config.yaml
model: "autoregressive pixel model"
dataset: "aerial photos of the United States (SatlasPretrain)"
train_examples: 101725
image_size: 20
levels_per_channel: 4
norm_position: "pre"
mlp_ratio: 6
head_dim: 16
bias: "none"
drop_path: 0.05
tie_embeddings: true
beta2: 0.99
steps: 18500
weight_decay: 0.1
Rows from block 7 of a small autoregressive pixel model, named by matrix and row number. Rows with one number belong to one neuron. Each number is 200 + 40 x the weight over its row's rms, rounded and kept within 0 to 999. All counts start at 0.
After each neuron's rows are labels from the 100 images, of 14976, where the neuron reaches its highest value: "responds to" is what is common among them. Only what is clearly more common there than usual is listed. The data: aerial photos of the United States (SatlasPretrain).
# fc1: MLP up (model.blocks.7.mlp.fc1.weight, 1152x192), inputs 96-143
# fc2: MLP down (model.blocks.7.mlp.fc2.weight, 192x1152, transposed), outputs 96-143

fc1.536,229,263,160,200,228,193,241,232,155,142,222,199,212,196,168,249,198,187,232,135,165,234,274,229,200,236,191,152,189,190,200,304,232,183,180,223,127,191,250,164,167,232,204,233,197,253,194,144
fc2.536,175,129,139,254,231,206,241,240,203,223,134,292,197,246,178,193,174,195,214,233,179,189,209,233,201,152,158,142,161,166,202,210,186,181,154,178,199,223,224,157,201,170,205,249,247,198,217,229
responds to: building

fc1.374,203,161,159,234,250,165,147,210,163,160,210,250,113,208,195,169,225,209,146,190,168,204,215,192,168,222,187,138,172,188,200,250,222,158,236,214,148,186,247,270,239,212,139,200,223,157,196,234
fc2.374,236,226,193,179,247,181,215,193,210,230,120,125,188,228,174,222,148,168,241,225,316,202,179,213,247,165,267,252,194,212,262,146,273,143,180,178,146,191,227,189,139,190,199,180,202,291,251,217
responds to: building

fc1.523,163,229,184,224,285,241,221,257,179,239,209,188,228,208,138,190,215,232,199,200,204,252,257,204,218,151,212,229,188,160,203,166,253,185,140,208,234,156,141,244,212,187,177,249,190,254,173,225
fc2.523,230,199,227,210,184,136,277,195,180,214,201,229,208,181,197,164,190,179,196,204,218,207,160,253,205,239,260,195,240,172,192,205,235,179,150,212,209,221,204,247,188,80,228,189,299,163,224,247
responds to: building

fc1.604,224,130,198,196,154,221,190,211,204,235,201,248,198,122,211,184,174,208,155,193,182,214,225,224,194,209,219,180,218,134,235,156,143,131,133,174,223,184,209,131,207,173,212,172,190,195,188,212
fc2.604,250,147,201,150,101,164,196,239,146,226,255,191,151,192,245,141,263,187,227,198,218,237,143,146,204,181,227,228,250,193,255,232,217,240,229,238,167,194,252,236,260,161,246,178,160,106,220,189
responds to: building

fc1.702,233,236,275,182,190,247,252,169,213,225,186,227,149,212,247,256,176,256,102,127,146,195,169,238,177,209,260,171,230,182,190,156,198,209,224,199,239,184,231,176,226,185,195,224,226,163,154,216
fc2.702,159,190,194,169,208,167,237,211,240,185,175,149,177,178,266,179,254,145,180,161,226,198,191,174,175,140,220,171,150,257,228,198,143,180,188,146,215,223,209,264,168,127,256,161,176,139,246,168
responds to: building

fc1.337,185,284,201,171,235,219,178,221,186,117,233,237,161,253,245,221,123,259,184,154,230,257,196,237,190,168,146,187,254,197,141,147,234,228,246,210,202,246,241,194,217,141,233,272,196,178,222,242
fc2.337,148,223,193,151,216,187,223,229,185,125,202,186,138,200,202,194,188,191,268,127,180,223,196,285,238,204,157,164,280,212,164,196,213,197,191,166,177,232,256,186,232,183,220,257,128,192,213,337
responds to: crop field

fc1.756,141,183,197,205,207,238,155,184,239,194,195,289,166,251,187,187,152,128,256,208,177,240,141,183,272,209,168,197,138,132,210,156,167,219,266,252,207,234,259,252,295,88,193,192,160,171,228,210
fc2.756,145,237,110,212,166,210,185,240,157,212,142,177,175,225,196,221,133,172,209,230,223,261,145,219,192,165,181,202,117,186,216,145,219,183,211,238,215,157,289,133,272,231,184,162,248,196,242,223
responds to: crop field