From a checkpoint of a small autoregressive pixel model.
Training: cautious_adamw at rate 0.0019, 18500 steps, batches of 64.
Data: trained on aerial photos of the United States (SatlasPretrain), 101725 training examples, 11.6 epochs.
Rows from block 4 of a small autoregressive pixel model, named by matrix and row number. Rows with one number belong to one neuron. Each number is 128 + 32 x the weight over its row's rms, rounded and kept within 0 to 255. All counts start at 0. Numbers have three digits each.
After each neuron's rows are labels from the 100 images, of 14976, where the neuron reaches its highest value: "responds to" is what is common among them. Only what is clearly more common there than usual is listed. The data: aerial photos of the United States (SatlasPretrain).
# fc1: MLP up (model.blocks.4.mlp.fc1.weight, 1152x192), inputs 0-95
# fc2: MLP down (model.blocks.4.mlp.fc2.weight, 192x1152, transposed), outputs 0-95

fc1.65:179162161140125081106108103109130206115131114140151139068131115174130109137159163061091149137193099118157172163109086144149136088070150084138117165140133104115108182146140079125132182118091127128145169162131156115123141135123084105150105119176142089084180190105126098153105122133112148116
fc2.65:167123126119153119133181105158125149153081123124107129122144113067116137114203081133161102184109112125076073091144110156112161174164097103096122120153115114113135162147113147140141121146089152138141140097110143163071062110103134182119102075111069103167156150140182130110138115131152144135
responds to: building

fc1.682:125062059126170166144139114180085154123170078097174136120125098058120156131077147148124157154161119125108089151178095120128091098112124108126121139120106141145139137143111107124181119200138113117155205132147206165130144144141097053149107181154082120133129124100110134123175106142129112177
fc2.682:117091113116101111083108120122152126131089113137067159154124134166151128126143138131154133099111127128104089139136120180113130176134120197162204187167098129093145161082147162116168155107110130136164129124093182104121117157148111151121132135150165068104133091165159096114115111120158155055
responds to: crop field

fc1.666:061143109049191129093154092131100125101145136073187125124195132083086109133145124127102121161141109161098184090176141159137170112110156106091100083107159114191157136135133074135156150129149154075099190155147105132124122099112113158115135152087116141152131129131074193059108093126116136131
fc2.666:199154104154052100164113103126102066145106156189137130132117110145157094124185155155127120132140142135108109133101093154156102108154108183152192168135101135147134138111112163137087137102112159215122109109132152101153129103143201120104170112101135115148154125135159125173115137160126106075
responds to: crop field

fc1.486:119161181175110088155111129146138107118127093078096144156147142108159139137116125132115122092107153089134123178150104131125102148101050113152098170056161121115121141100037108094089189115072059120136104103155143076087129122126143112178168102143085081128142168138129166098138119142058183157
fc2.486:085128109103160140158204146170082108166123122052144093092156137106142140162148130101159177126128118103094134126094151115091162105138161041172129148068127055027176119097130124104068081130132097140167075161133175140141202212104140158132099164104174126129133095062160130095067125155093181156
responds to: building

fc1.33:152103135168085043098063105138177148113100122101141073148080114085135124134119153100113115123130097099092112103112082084211152110080093148137073158148090091165109188140168139135135141140134159135112110122109135125170101129139076059131227036131121123134160149180099116111094080161149134138
fc2.33:165134113121081126061125138182078148148139112134126098137119153117092116141124119170130127067188035160123117132118106146145105078117119154125075113080143114118079104098137168098186115135092159151159064129122098126121087183144121096171154109058084137096138110092161164175068072126078198091
responds to: building

fc1.323:101140179081164150101160102175148112115161129102129104097148152171129110155110126174167153182121110151094143057162190154104089128051157103149193127089097144078120115122172104096052171123116083093065098092111150180130089113090179161113092118105114060117099093112166093167132142155119192101
fc2.323:117084149175125156154133122110115183158154084090130036130170115131121096162133149130123123106101072106138142106146155146127164085186057072109127141144096096095170163160126152141137164114121105162137068115139115133145125114117114108081159126138093100160094097002160107125097134114193044100
responds to: building

fc1.333:076117110073117164160095153180155110132137087125105123117111167124107169100141166162124082098054143038065138106126086077071140133035176130116130133102135188158073095118118182162095121115151069164124099134080107136144155158124116218131083137112084150122151147134125122144144136096067178123
fc2.333:102171092143146177116143157193174146164135156072136127168080109144113121128094096087120135132097142087075026153124148127097105138094116077113144104167162152145142154127129127144102151139112171163145172164155148160128169105122147074114082141109205195148111172234087126128130171119147133146
responds to: building

fc1.713:144115122133143115151106121101162153138090083165165077127086143109136127136160113102095104108124065109104144064136089119202164090124160163104151154167120056146124107118150163093088100132079202155192149165116117151149110130176097133112198118097139128116080147164091123137094092141088142161
fc2.713:137159128069135148076171135126134127150103177134085107122106163148162143100144161168141133159120186191171132162115145148128138109130156137160130164146139118115138126113126192150121123129121107123162150184097103123130159183115126141194121107123136137165175148159168099116153137099047211180
responds to: building

fc1.190:158146113072105068136118144140067111126136093158103034097157195112098177138138158139125116203166049132102116191108178174134105155151146118133156141133143080145113067108207126158106105134180101064139101063096133108135139188125157118131082096084132148133123111125192098141127149098187087095
fc2.190:107068131186150102053162108138149185121135139121102126093119086154115145125192141120122102118198140191135084085143073121100104102131135125114122142131158184189133131131060158187169114163128095101168167132129105123143197143144079092117149140079171118159127101170112139126102162092160091080
responds to: building

fc1.320:145141102194151118121104104175118148102125099107107153104183099147127128127144170095150148110197149128128100107187096136106121142099122086153157194190152098104135178200171129144082155160186117152113174146192173098138159101093132130126109115130147084132141182162152150151131071175138140156
fc2.320:101117165118140133118116184115118153171107108081152115201143152136155140153096119133144089148079168116124167129150150117100156155149178047130100133138121114121116081114124145145133123043104151102195100123134102148108103120156133108120126127102017149084111055124143089142150127108133094061
responds to: building

fc1.503:098191099171125121134125171175153154134146133127097118115174109117183128124156110068161128109156137089135185098149105169128092066160143129088095128096141093112117132135108130164088141079127124117162111117169084083084162120100125095172126122127145086109146127134124126182112120137138095109
fc2.503:152130092092121101141098047129119086143186153090095164233172133097143081119153184112085114168171113122151142114143141108079158118114197146090122104154147135140160096142147173117129159116131126156130125128099089055125150120181153186081164127144158144117138125162113127104126110115144102178
responds to: building

fc1.203:094152073128128109132127142086106145087093111118130094113074101126145168167111139112092110101143159086161150133095087175146124077120077127152166164126113137146149174121171088155099090090125092135120131123191109119121161123047091128122117150118133090168165176102086180100145146134088078130
fc2.203:119052113111155150109199119145134128092064170152067112182117127088177123074164126129049122159112079165117156138179135074127127165135148125136209071099165130122176143107118121116168149166140156107117137144169073161154149117150200179091158093101111190149151092196109116036121102124143159143
responds to: building

fc1.757:086160105141172135170084137133133138138110151104105113148209135126117137169102117151128069153081136169119112077118085121158155141185130099120138126163136134139093101155118163161136140147164128093002096095169139127182175127147147074146104139117157116086126135171144161126129105119094064088
fc2.757:106065150106104152123144077160137075075101130131101161115133175133175164185111153125070123069171145101130053127117188115102163147100113129153183137139081105105097165140096119125130177132098131131162148114204131157136105108040120143141081157148150112165135145110099139139112133121128149201
responds to: building

fc1.126:181148145082105108225084122101099138090088143085126120158057096118103131119085138124122090087153127082120143128125118078169110129141136113138112126182138100144120169143109118037080098115142115133129134042100108161138117156140105122164107147219141086100112122112157181061110119135163126123
fc2.126:144129088098078162072202131124155180167143134166134180149134231169151053143132174106155142098069122156140068113119190146147133136136101159128094121091153083123115119140154135066131137093111158103134129031128083126109140087162053126111177089163120154125113133153190113188134122133168121111
responds to: building

fc1.19:159116139116118150129123124169136073121107112109143105146113160108145097147152160053149147117204127108104127117140145135106101102168091134133144105112109124197071094135183105178108134118160131112140158148138121150160100156179103090130098087120138123062160136159095020173146065098145149137
fc2.19:165088120138094091124116126183152125126142155140121169171146116097095173151097127080146191120140094161059158130107104125169125095134138073114044117108140170186129182157129140145110090115080153148124187136143142163145129072120153128138088107131134087176169086126143200188097138090157118101
responds to: building

fc1.548:127183176091107155104134140133178116125095103083134132133068091103193131103157187067149085089169160180187154067162113139131106103175131150162054134156142082116108147131090056105167132130169124110114110130095194136152213140160109111106162185094100119146114111184107138074142168101137147156
fc2.548:137117142102140103182081116069167134153107081076135176177122080094167198113106094094160156050074147058124121147130140139123170132036155112134139100095171144128180093103080197158164098113155084128100104125122115144165113110104106146177132129099138089124157130067178050144100108137101143124
responds to: building

fc1.766:117124101120134125074166119134091159150128131126123105124128135177108164142118136132133132145063099152125061094097153151147157077092177136110111132103151118172164175163121165142142091130119140137173141214099090088170149129145127164104140114146098144190061110139156149090109137125148052148
fc2.766:122071169185139131172124079085154140100160157176104205121193099144148095156139138143096145151149164139144117154110082125119151169091101111127135132168126138116189133157158203176143130141152111153121115157095043107143140110108081127150136137131084143169061115132119071068122120129095099109
responds to: building