config.toml
model = "autoregressive pixel model"
activation = "gelu"
head_dim = 16
parallel_block = false
beta1 = 0.85
epochs = 11.6
weight_decay = 0.1
Rows from block 2 of a small autoregressive pixel model, named by matrix and row number. Rows with one number belong to one neuron. Each number is 128 + 24 x the weight over its row's rms, rounded and kept within 0 to 255. All counts start at 0. Numbers have three digits each.
After each neuron's rows are labels from the 100 images, of 14976, where the neuron reaches its highest value: "top examples" is what is common among them. Only what is clearly more common there than usual is listed. The data: aerial photos of the United States (SatlasPretrain).
# fc1: MLP up (model.blocks.2.mlp.fc1.weight, 1152x192), inputs 96-191
# fc2: MLP down (model.blocks.2.mlp.fc2.weight, 192x1152, transposed), outputs 96-191

fc1.407:103121138156140153099100132147123139120124100089124071174132110151068167187136125148123092142131112111129096162091127107169107104115131109136101076150141094174155118153147086149116144114149135150133137146147124118132139161108113122109134150127137138089145135139093129157142170116126199151
fc2.407:144140142125165138114133131099153115103109154161185150170144126151163157056133161120162147087106153127106132089102102072104115146096108096147127109112061150148155118106097145101125136097099120138161140146162123126143120101184165101130136115108170120106121083121140119103128156103125123139
top examples: crop field

fc1.222:151113126130094179115119109112147130095116117142108126137144131104124162108106157169147150168117098109101105136131160128133139175089167135187126111118125114210115147128186107120114138124150143134083146179102103155152156128143152129122110143143093115109114114117146150145117138095134139146
fc2.222:172140186160138152116133132177161150126082129136161147166073095136144144094102121128134150121135147099038163091119109086111139120113103147123127166136137141164098126106163158160130130154119145137103156176140104129122136157140122104138145126153127109144134115136095159135140122120127116081
top examples: crop field

fc1.103:146113116129142103133156157138100188161133105092111108139144120159108113187107111126136126094134121132159137115150200136153068122163135124113134175130121121133131118147130119178130181122151086126139135113146122107128111156129121129156125138105132140106152113111127138126112124165110166146
fc2.103:130124127124038098119133129150112179116124143129107103116089114206078078130116097127120143147127156122138133099124135139155135135182127156120110158164153120124136134084131159124133155149115145100134149139104091120131098152123139131144130174145118102150150127132132069120138104157143144130
top examples: crop field

fc1.718:142144118097094149107105144082156147152140135090135152158104123125150114107106087116124098141147092140149158139121122080127120118120147100112127122114111136125122129133097193107146165137148116113157140125211121133126132100102140097116066123122108144149068144075155103107153182154103098131
fc2.718:117121126169137141122130131120118135142165141189129131162136107156147075128138118096111104124137131159148101108141048105119122161142064124143170112136126137115130112137092121175166142154121122119173088108155052104130154149091136143148154128143125130129124140123112092104137171138129109148
top examples: building

fc1.456:107070160116120122121087117145140150121111146113137110139106133107160162158102141118150109166133102111123155133151110111158118138126153104149117089087152103148135158148186141152116161152132102098123148171136111116145141157136135138108137144134072138100122130129089114147149102135129113097
fc2.456:148132149141102112103187104094098133143141155142100151125128125096115107126147172117148154116106075149157108118182062155177140170125186103129139090135093173133112111111095114136099129125133145118129121116156119114148145198114113165156120091109089154165122144087122071154137138124150108113
top examples: building

fc1.107:119096138104165100098138151171129174145175116176132129109134122135134106133118113154117124136106111149173096141138125124095077138122085157122117160185133136123139141169138107075097139122145112140080121138142146122126160141146116130088138160076121119118148112138140130113137114113100148158
fc2.107:138100110115123126156106113133121163153092193116125129091112133153112095146126159123132092165139120143104123121099139141083109131123158130130145148113190137103096144140150140099147108133114116134098134156133092105144094127110144165102165158130130126116111157164081111134114156132166174120
top examples: crop field

fc1.41:111115103114098112100103111115104137107164144163105154150126092100157097096119141099163086193136137138152110125140130081130107155153178155138118150117123139146123143137164182121091150110126109127127155152123116133150128132138153101132110116128115121129113132069183162119168171144100109096
fc2.41:151129149139134122126108106140086166121143163125168130125134120199111068116136119106133103099147151122143160070116170129126115101144092116105121169146128087125122117170153128137105108145146162144123156174129104077113134157113128125121145131141130098109109131116107136119111131143116132075
top examples: building

fc1.423:122123141105107161104082133159121151102142131137143143114123118162113142143101126146187094165166134138146128146112167099125111165092174113120107112114144130172108110145192130173123145081171123110106132171149163099156149125113167120112127110109097126105104148130117089122148146132106111080
fc2.423:171154065121101131157133113126120139093120093127116180134082107128161117114136102129129148126121088127125114086126080134133123133122131134128100127158113148141103146122088174077108151144082103132160111099098136152116166185162162094142101148113142120169102095150142215127147061145142151150
top examples: building

fc1.360:111114125116153160098153135160128164115140129160103147105169125147115172085107082144133109160114110161146026121120157119123110135097149131134103158132141139159094114128128102177110137125175129154113107107151149110104084142094151124117148093099117136146120111113137094148104136128098128119
fc2.360:113152085112120138150133146168178100143125137111173135133053110151131145149156162124115146143133147124121125132133113154112121115108125137102115142122179097154141131140138138145136166117093106089140141145159131138173153079133134126107092151173133145104128131152092111117157122123159104186
top examples: crop field

fc1.166:121140133130158109130171167111172128142134138140129120105091113135202125157140145131111144106105132123137153156146116115125103155135144147152129100102098125123107146144141128067121126092111115091149141107145131134167109127149099099172116130129092142123114112130120131090167095139094121119
fc2.166:067112103112085133120087157104124095159100126147148123105118168111142119142115143158134140109140127124104110171137075090145122162121131165118165161123090082139122094152134064118134146099106162136183118094122174153148121070128096126115133132154098163127118126154136101125121142077132120227
top examples: building

fc1.482:124137174109112139076098109160088127108188149161084117110131095096105105151137074103125134130117138146199113146112134106107091096113144172116133160168182109134125123156121124126148156176165153115093099129131134098107151137074115161108134135128124131142128157125139138128117136120138151118
fc2.482:186156086075109111139104098118108153115112170108123108141094160163121124135154107156123171132154115142126152151145113138132113127127138096078152088143149095090113113137113124116134122126109154164167101140161125156132135172119151168095103111125114080131121156111147118149137151105157151149
top examples: crop field

fc1.631:122131166106126108114143122102162139131141091141140131146149101133089116116106142126185108139131137117146101158160180135112116164112132133147131125149114089143148140146159113099103138119146097104129107176174163108145095105148149099114133097115132130146152103100138160086127147126090150122
fc2.631:109103051155114128172118124139146107137089112155102135156078132172169139161115138103109122123135122149094112077128099108103135134155153171161167131109115169116131135156161147105154149089107109165109122130127104162180148106163121083117130111153129146106096156129090167117145130141153096094
top examples: building